{"model": "image classifier", "dataset": "microscope photos of single blood and bone marrow cells", "train_examples": 194171, "image_size": 48, "crop_scale_min": 1, "horizontal_flip": true, "rotation_deg": 5, "cutout": 0.25, "targets": ["cell type", "smear"], "num_classes": [17, 2], "arch": "mlp_mixer", "norm": "layernorm", "norm_position": "pre", "activation": "gelu", "mlp_ratio": 4, "layer_scale_init": 0.01, "parallel_block": false, "inner_norm": false, "moe": "soft", "drop_path": 0.05, "num_experts": 16, "moe_every": 2, "expert_mlp_ratio": 0.25, "slots_per_expert": 1, "shared_expert": true, "patch_size": [4, 4], "conv_stem": false, "layers": 12, "width": 256, "loss": "cross_entropy", "residual_init": "none", "optimizer": "muon", "muon_scale": "original", "lr": 0.027, "momentum": 0.9, "nesterov": true, "orthogonalizer": "polar_express", "adamw_lr_other_params": 0.00071, "l1_shrink": 0.003, "cautious_weight_decay": true, "steps": 10400, "batch_size": 256, "epochs": 13.7, "lr_schedule": "step", "warmup_steps": 200, "weight_decay": 0.04, "adamw_weight_decay_other_params": 0}
Rows from expert 11 of block 3, named by matrix and row number. Rows with one number belong to one neuron. Each number is 500 + 50 x the weight over its row's rms, rounded and kept within 0 to 999. All counts start at 0. Numbers have three digits each. After the name is the row's rms in percent of the matrix's.
# up: expert up (model.blocks.3.mlp.up, 16x64x256), inputs 0-63
# down: expert down (model.blocks.3.mlp.down, 16x256x64, transposed), outputs 0-63
up.0 097:464558580499541463503446507488497493485497475497543482518434470486492573554475456551510518533581503399402558501467515491486507490502463477503501517500500451543474501535500419501491500488468503
up.1 102:642502409500491579502507490411562552477500451502454504522505502476501490536570511504500557421437500445487457484527450515499508436523476518522463554464504614506484499229480457505507481489500379
up.2 105:383656560499503544528561500416576454514562493523522535539378498507406596484394506498498487500536511422499552526579402491500497488513578511499504497547445500616497473499475451511507497503515418
up.3 102:608532484488574470434500538439537612525573477502499508509658473515335451491522483539504361503517494505494467414518535551487439541496365521479489503469248498556501497444500512544519539551539543
up.4 112:491641570499478541501499510607500472471475598469436498506528522415502554550492504455494512490519500450501470562469452494417498537501473497518501402503636542421501508670497466375421501528452491
up.5 085:495497489506603420499501406477537353483496638503483500517508456455457597380543574266501501446515501557532501598450565551509504504544491469528508498576336502465501509516450515567490441498501523
up.6 099:441459608510511492462492480491541532531374426543498469503501500511535429568551525542502521509500497498501517505425420475489488505494520349511500491508496533500499508491522497562554473461456538
up.7 110:577650482496495454658485504515400454502498352501479497509674504435405457596521475553497504501512502519544502432453576567508502582506444418500467436670595489518489549553480473445499517498485578
up.8 119:505539523512489501558499474637469634487451525463531499503356469553525426537455498502500498500495500491501449396549400500543502494499498459475494478481511466427539498519517476509503503421459663
up.9 111:558504536499449535592497508581432424508499381505408510452627514486506537425607466540501566378512480500499527507520468494512566497570486499513542497469512527467467498326502399535533500444501507
up.10 102:554532499496463438433501451304429420508494502464487500498422502627540409512545504548491529464503514488411500497508515502500505486489532658468469530506496537573539511581503571490646500489516415
up.11 102:514540406499535501500481539372518495484526418475496491500543495435500440565472538351510504601432459499524500482544480504479519511519506465460495497485406512422501501672500444530489486503495604
up.12 091:346467409499438504566501498573525355488592607509559471547496504469528528423480480480471491455510492439502491510468476505502470474542504591502469490463513629390504497737528495452474497510505545
up.13 098:490495522497500507532498482503512422507487516503506466534551500439475497507509513505513553497499507500478476537489643498494562501462496618428497496591527501579506458513538475530575506506543436
up.14 102:507692515509462499548488481530400501443507550535503500519300492460523551420503489423497473500500465505503411433431500496472506501523508589500502424500472476517502497687504513478604499533493569
up.15 100:514510457495462435546482451395447491485483487501497500452307480400479701471442419582508573496503488556494457336559405496533531512560406503499446484549507517527497507516457517481506502468465477
up.16 101:494486495492520448443501496586611450471349421571413489502569439518526465655522452386503511497549525473497580492541486509532492496512498474479481492343229468555500551481558485499573535508552505
up.17 089:581497546535535510507483502524488447504533543452481502417483510447596444388516458465498436568509500555503491458427408453521473520557502762512508447514498497435506499621511497446469499477464517
up.18 091:539468491530500414540497487489496428518517464500586508505473487459501521503538520556504514470450509557475546330521520532493494553504575424497453491647504483550553466510493459529494490509497458
up.19 121:523569607501509513399504505489563506555500510500528499510492505502489586509494468516500546497500514487528492474479477500495501546564509552507486471382508547504500526554482591535406540513492446
up.20 127:512542452516513495517530487567499514480500423515345504469454494496361448525516522500500391490522494570523500494466503517484490552503495448496471467560500501526500537397506486500450473499507604
up.21 089:488559499483493431532500390519532590485531495410593494573372577468414501437518499558518500501388507467510484555386567499543634498481446498501462539602446494449500532481532504606427459477499460
up.22 113:578411418499495405590483495479563465497500547474508489478518406434480495374393494516478444527501500520520519497515704504497502505421467541502471508488478454563497502370517552541465523511479616
up.23 100:637468575505504526547484481599438473459539598486495508512485503392495521574263517500498648504513473428436469448492516492561497501496461519505500462429576463523496504447487541467545488503534491
up.24 111:418452574491542545444505462371569425501453470504503453477576505502523562460575613502513500443553502504501542503494470485517503472499520520494504459535603552587500500519500501595532511495466417
up.25 102:506368498500526437462513505521466494472499634454448473579498466650592625536469542518494552486482493487483506539537512519513510479496511502495501485560494596447516499577564465604503491497502528
up.26 086:393502499500498589467527556520529527493500525448582499482591499534445416594434456443473499469516489482500546564531461495506540470500380438502486447497499498417483492548493550507496430477483492
up.27 112:589436503500536506475514525462522581531507457499593512471417501502466419487588516474518462488551523510508455531501470504483496501516576731552451448355397471456502518490499486512490500589514500
up.28 097:439527473505517492478464544516424496495482521500533513543491447493376641501484508470521500554534500492497526498530578499539497501510421547468455501499470496516440495459498501421501508530542514
up.29 107:500516502499512405493500459492456509489494504472520496410774517415592596383610530490500468508537487561509491564459437518487518496528478434525492500486482421329488517450511514518500518506466502
up.30 077:491451367499533582499502494473500380535522472499492498536469564462521495399576571476511511443499502544501501566569349498440483500513505528460400500416426481579516487501558494540530512498549519
up.31 113:445366468501506503458456534554503518504592523481456489500329471516381564485544526493488502505504485451515500434456461544500528484504506600455446498627509496449479507469567484507519521485485623
up.32 097:465526522495356401394500480527556477588608412523515528547478527512503510524547441575498528480510520470490537518514528453481542500468499489525548509548623577502494482454418455551479496502459500
up.33 107:759498484464500468461511507400571492506450332515438492494626505532514540604525454539498560483414501496531493608451540518512543500498435540516501418495576556510537477322510509589558498480494497
up.34 095:580467584495529483519602496569317410438470456446515500491732507566668499481597496445499350539506516533498494534458324515513445497502508500517582512468499400500448505502516480500486494515512454
up.35 093:507446434501513438531481474496704454495596462528552500512464472491494625493591492430484598503455522445500497497476517499488497489502492518496473500504540509377501523565551501501501502450482545
up.36 098:538472434496562485506503511515490486497519563477494462531523506417553561493479510494491423502495495500502388574514462473513494491460498475520481515559537520450496533500552489346443568494586545
up.37 089:657565502501519450491502514481558461498550382526616475447445502445481594436410478521502445550499503503537516681537465555498504500503478600488594507426508493441557504540460541489470529474502546
up.38 105:304569494500517452380494535390469488479393442503442537499529504589415496514556500521502512532466508507497488474503559497521467508491491660492520500578617504512473496516508525437499502489510457
up.39 102:611480482501549529497451480543460483513498500467511476528539500394739497482391477548511503573498500459498505496501348516516497490504482460473522496407523512479492489504494477464492571501506445
up.40 099:534424438499504468469492493620507499502476425447494496502736469497539524442606498523491469498508468483518481596444505523502500556507495474491499490555548519431498499497495437517481443507490552
up.41 102:456499487501544631614443348394546525484581534477496498497387499396572485426525525502500527513535477483432516577513504506508524469499442525500506487517514604439475493324494489617501512484497505
up.42 074:575521495499474468497547501549465640455539488494537528504506502513355519530516521473516505494490501612494500349503487557498501480491475492585450630504504492585489473424446490463451456505502532
up.43 089:555455419500558474485530500512451478501535603461480507497416451492447714498465505445499502464475483477503437508464500497458537500495556503521500544461487460531457511469494421505502453499545572
up.44 090:567638612499500457298502546498620549544433309551465513552526538515473474506565498476478432499496523461499489461504513494519500570538504504433595502512471498467509490620512490498500498449495502
up.45 093:484423483490560553549499511486444497519522530532435512519615526588639508503404507579500528523429499512506496478583457495581480514539519508516475494619502592516486499410507501461495524465479420
up.46 115:362457500498537499502484537484544380608495502499523490499477500472499559483525499445509557501498505490486480379458557496490500489497527562524474501544561510546498506428477534480476512508499457
up.47 101:633488512487491550528520499617573475606468499499484501520580501453531499499536476512505461475500523525503486420484503502499504504553547473512570585520376498535491487391524513647454526483496387
up.48 101:470498464479564495567514559456499500499565440430528496514473484573390638447404497527476549454523496431541500619500551451444513509529432563506541469417531492519455476568581497493500546500466659
up.49 086:486506495486480417522499483381417525420466544461490535494558510534589434485489456506564482522448513573530459561551548497523526543497500565477500505539433508600500497683551455577548498500510517
up.50 103:480694501503433509515500534493524513479476597477506496500404493496477404508375477501494392502516503398475560555505413456494512512509608505499477501494543517447500486463517457433479468506504475
up.51 100:581505497495502517606502503502446457517494519515471493476448471523523504626488506446535398457488501470496486503490372475492484429513486523489458570458174487531482451579468506579447470488501404
up.52 102:507506465464500584345532501516493442498548446517575499553455499610385500506434498474455502473504499475550408519492564493500538497433552440571500460547501506326490499464480517652482470547499490
up.53 104:563469506500459498481513496461521498510462446430489506521420460591533482512475531519481501512497502539504520594563454507457624533507472433489509474499470562389478507476526480497500503498547420
up.54 103:553396508494478495554500492511500489545488467496491474473575422329512520682573503473500470505495497502525533525437466404474510500521540565530558500451438499566506493511502496415523499486483508
up.55 098:591618389506585484494517503429517543476520530450499500441577500492685383579474541486485471499497502513516484439542517481500505544500537473491503413473499538391485497489500466537492498510478485
up.56 071:502562503451510373500536402452462515543446491485437486620496509591499456394504500514511469507515500500503563418549495541485604499500524448494492495651476554370490547464521458494523488458522410
up.57 102:487498501516471493555469463522462502508523579513509499503410475482512498435509493396477515506509499520454541454676439483441466501508559505500470500534468502554500548476475506554518515500517483
up.58 095:681498509500500419486498502567488549507484487476488539511587524572531412396524483457484497521497499514496485542450533499500516509489522486524501486520499505491504508391510522681559504502497536
up.59 090:476333515503516357481496484554492477545479494457502524478664538604586372552562511497480427485544510487500654573547350494486489514463466526471500531503618483491536499579593475540507455503531439
up.60 090:466509492500569498470506504487550455466522493500497492534476493522378631443486565598502504401470499440498507505491538500508509501580510487530578459395501459494489494474522503500507508505500463
up.61 091:492405529503550420505501441583451345489509594497530498509600556472545688338422533429495504526458501435512572457496505443494499534494515609501502499495422475476509499693500417534489503517500512
up.62 101:578478509501522498596491500404549482486552486561524500516612539340385464405511425499530500533529511534501405568539563537537521503506481508467444500514484415557500501559499454446490497493498511
up.63 108:546585484497473413469497521512474576503461509492484493515401445486504439578503513405469462489506503525496505484547465497477501497481549512423434504551432526483440497653524504685495516492515503
down.0 090:500494471493600523551541500424475537444490500452545462500440707484488509449500617515500500500510549597721495483500437583564501530492637545481479507556491539500521499472592630492600500493500503
down.1 104:499527504500606493473545500529612526596465492526439466500488554510466413637500560451517500500503498563735483500500491508594500454476559450517518497475394375500476493547502500552500500500500512
down.2 094:500581493517522525490510500559555538500498500457493495500495546497502506523500427501503500500476509544520503505500501609488500489544490568670512500496454623500545471503526488387439500544500511
down.3 091:500468523500642478439501500450532488376425502467533670500475482493477427480500475523509500500483471477559472505500555503517500531484566464541505492458424493500480512546623518490480500533500500
down.4 114:500522508503393502502395500564488506568597499369471422500544537505501468542500500477512500500524473465448483516500571410518500533431429529491552508502516470500506517521509513481455500473500500
down.5 089:500500515500375483533451500469456519603499500586505550500494485501503513512500472637496500501455535522404499534500513472528500436602532598501446494490458491500461511528447486478538500414500474
down.6 094:498445480500566520469500500489556367608520500514502456500501597526497497451500473516500498500530532340450512490500489480418500502491505576420442504558530567500507545453525492518425500478500556
down.7 098:506481511513570579505517500487455437487562499504410508500462499500481509552500595515499500500502460352435504500500630423595500546328527581568445507491514533500503500480529537430532500613500522
down.8 122:500494512500313493510565500499469470430503499530505492500500493503505579496500642504500500500475544507230497501500511556452500516517502584505493498557499438500514500510515483564502500467500403
down.9 115:500523541502485526689513500338501606500469499547438523500414477503518518530500467560499500500514484417377494501500380559481500504581586495501498502434480374499505498501490489462506500548500489
down.10 101:500518505503522518615643500537530521542481499350548479500496456503472452440500501389518500500494491567378457499500454519531500509594407418439466533498586476500511493441470561546499500420500469
down.11 115:493546519511543494507531502455459531517516500511501567500436630492482548497500555607500500501485509493633542494500518542547500535536578449516552496602565638500413502529488504442619500565500510
down.12 094:500484509516400424517523500548536585499560501359500446500464509474484545510500419474495500500505516466530483472500469550569500532440557491374579502461558406500493519511554475568505500487500487
down.13 108:500510536509510493534584500470505494560553500467533424500438514486495534532500722423495496500486489456400490464500464468674500606551446519379513500467508429500476498442509512523487500401500487
down.14 097:500506449491347525492495500492547607514603502366505490500495437493502495460500487504490500500523437503519487486500523433395500489485490511470510501470510477500464455471466524362489500515500508
down.15 106:499453536500552554533493500484510530452644500473479380500507449498509574495500592536499500500523501545466498462500504491395500528498566527581441509545404527500571501527445530511494500514500469
down.16 099:500486399496482486480622500443459627494521499504506429500562567515426480550500414551509500500497532445554506516500503568540500519520451432546492500435501427502500500468490514509514500593500522
down.17 095:500512517493322408453473500587465471544570497494500441500385388510500602483500580544502500500485498481483559494500447450451498435517530506409497499492507439503483510562439463538638500456500468
down.18 101:499500436504599484590541500480445531500486501459395603500516464498497468613500548551495500500485517419455507498500506546381500487568497682489494493527555569500502495514492496454499500502500458
down.19 120:500467496500538483446484500511511439531448500405495535500519466516480474470500464461501500500514580579585503501500676503393500489655413638487477492563506505500490525468526527593563500464500401
down.20 119:498556488493435512567505500519481577544486499541477483500471569507482494568500495443499500500501462350673479493500547490460500480452583404533480500503486350500419470508446459442457500565500584
down.21 091:500514495522586499628461500486503501370499502533510612500526454463469453471499518541498500500497464500534559496500578534575498447550435428589506500450450582503483479486493469470496500483500495
down.22 103:500569505500460507342527500507468576497485500507491524500532583513465367537500531395500500500480488604537500500500572468582500489506452519384489500538447478500496500522505512470509500491500488
down.23 107:500539397500522471457514500465479643497523500529495506500500515493501559568500568601497500500479533535576492501500537567503500509639409601432439499578537669498490507600526474489509500392500484
down.24 105:500471491501541487608571500461558467493528500557450556500511360497510518544500422475530500500456562615450514542500432519602500594606502502391442503419544499500476504505532591597482500478500455
down.25 108:496455449500428513385551500480480539455490500479489572500454560507499495532501490374491500500510496475503521500500436507505500544535508469517451497529530584500414527503447474466506500457500483
down.26 094:500494494500503513574496500521422474475465504631512566500504401522497499524500452504500500500449528501487517508500498345396500420359515529571461501499408508500521482508455500448392500522500503
down.27 104:498576484498488500417627500577465476526464508504482505500498483495476517492500359398481500500520535434614509494500554596477500447694423477468608501517552445500521486460482510594529500421500497
down.28 090:500480498499476498415534500600433512527502499547485418500484459505495500540500565575464500500495500609466490499500529473433500506492470485509480494639514435500502504569461500560521500523500546
down.29 094:500494591534390588641513500385413539462421500528444611500485491543500496405500573503507500500492513527370518494500495616446500504461554433558484498513484554500456523484500498588490500506500410
down.30 082:500569518500516490576502500401426599529462495484477462500522477505520504574500377477517498500488510497541496485500426532435500420515548481446511507519376536500460495524490518450476500416500431
down.31 112:500487496496424522669502500466473467464685497485536406500425573511515461476500415518489500500495465368444510508500477482537500504573462490583491501488592501500509502500529502447477500503500403
down.32 100:500507503497483496436431500554503469430504502482536625500547507497475498356500534500505500500518462543477517509500519569600500494492549546529494503476448605501494506484485500518457500518500388
down.33 103:507535447500510549569544500550508564576510499593474530500541450516494462516500514536503500500495486412509492496500462528528500477509488308537470500501497473501407454478574464503496500553500495
down.34 089:500519510498473528599536500613538482509448510437494537500559424479494517507500454498499500500508557334555465515500462539401500490435465608391492497491494468500548485515537516462487500470500531
down.35 103:506461579504480500454418500657554536526477500494522481500481495479503503412500492519505496500506582534495556500504509603516500413570393478553511499531554571505536498500502424533462500515500484
down.36 104:500507556500493418560519500476582484429444501389529575500540488505500498449500505515500500500495511581515512503500532448434500418421433580430516500419402513497485484508420515585499500468500507
down.37 082:511493498482463395582538500524554524568515497478482421500540477489499596347500456462500500500547564666361476506500499507448500476590684409525556500499613492500533501501449456519538500590500452
down.38 099:501484534505485555555505500524540430516512501351542451500510402478540494438500524500500500500500556603486487504500416481494499423612525579513443514467484505500490509466473494520512500598500468
down.39 102:500496500500392484541444500508520471538471499403555469500500477505562467501500539455500500500524449555473541495500441417509500555422461503524524504420456579500505500478523517462544500509500499
down.40 101:500516522500619547640565500435564563513536504507503539500445475506504507575500550572500500500523589486467512503500473478492500562491532479565474503343469412499517518466466496499486500559500341
down.41 097:500459490500621479449495500524522367437590504539589379500475506520527529423500504461490500500495513427573491504500469460505500438440598564553492489468496534500505525499508489507443500284500496
down.42 087:500434411526445484512445500495515470518503501579456512500519499496492489492500691550495500500510511515404475516500536463510500436471615494597437503499421530499568497493558558405575500598500532
down.43 097:500486463485444439462498500488513553581564501578581436500565425519496506510500507462481500500459511595518503517500542481579500571543514530462522487446407446500494513504496482537550500404500524
down.44 089:503419527500474496520413500500520539520468499443551471500496461499501464521500497623497500500506505517477501514500547523447501539521568581521494500423500536498549506494608490528547500499500495
down.45 094:500545561503480421562450500422495557568450502515550505500524414503506523486500482469500500500509498514538498502500412432495500595493480407480450501415500496500458487511478478425509500696500449
down.46 103:503462562500605461396476500488524426467542501431527520500482400491500492499500539502498500500482510500471527485500530498586500553642448601349429483509507507499455536535481518585514500573500470
down.47 109:500513553479587504444406500498416504467526498523529503500527473501492427596500407348502500500516485445453565501500551499465500496393499520472461501499484442500493507556474513499501500486500503
down.48 105:500499396486634541642505500547489554508584500445459501500486614502500497529500470567489500500508426498554485471500530464455500486526485470567665484505523689500443477501494501442492500562500511
down.49 089:500509551500475541428560500398444437488538499451500469500486518500485462486500543576507500500468486483489546482500455600497500497520505497552543499519398458500491474507508532600542500307500544
down.50 106:500490439500543458562487500586471509411641501436470407500573592493503510619500407584502500500498534455588491476500399473447499498458424403594540499429508390500497501481491507505548500676500495
down.51 097:500558467500490499536491500428445524470529500587508525500490549504474562522500482502500500500496484352492505460500444521505500470497480568530459502535467557500521494529391491527552500432500456
down.52 096:500508429500622477393494500435555497489501500440437451500543514500499481551500486530499500500505488532574455495500463441682500502430503478488571499441536409499593518538505525480492500515500495
down.53 105:500533520508512516569457500530498477444486500577570534500510474501506538419500420400500499500499500449514515506500504561498500309447425407530572513470439550500493472534436476462538500490500500
down.54 107:500505520493499546580512500507542518454487501466529487500505449490495516401500500556500500500525531498332491492500568467563500572422556548544491500564552486498510502495479498488502500476500448
down.55 091:501462481500522443318506500605503421478462500494518518500482477514503478388500367444500500498512431413487511491500461506610500506471618423524539497518466454501481522529500499481409500449500528
down.56 069:500581485505378576423453500510450609400467500582427604500418423499477533526500513473501500500467488489351501521500611492397500635497440410438474522400492625500520520494476507377573500526500492
down.57 104:500507410484567444386560500525525477488533493593560375500525497508501438529500568513500501500499506486540500498500485472443500559600473474511407501494491451500467498508502500520487500510500507
down.58 094:500523455504399505518515500377570476689497500571498442500501602498477532422500419479500500500527508460484483524500518501284500513629602496511518499517496507500464515509427491543500500565500500
down.59 084:500502469500388555434421500573497506494410502450546539500521548456532542527500354543490500500453553539375494498500417449550500403556422523416505498496540382500471474497527500473508500525500418
down.60 099:492483557492583444612526500528408460495483501449531468500547442500473502646499546512487500500461489481620532487500466530598500497497454496374416498469492462500455499566539475564529500339500433
down.61 095:500480498505364453504534500523416484503524502453514518500493469486500406543500495633495500500478529458433543498500489538410500533545440562468581499506539486500497528528567493486498500442500490
down.62 107:500497502482566494464450500492528644493588502457503466500495420490499478477500577479516500500522454511459514506500477499473500586497530541562606500543624515495518493427460477456548500505500482
down.63 106:500466499504540522228502500568610482548564494512441554500503465560480510487500450479501500500538510474408525477500555503650500402509591405483457503518406429502537465574481502529457500517500537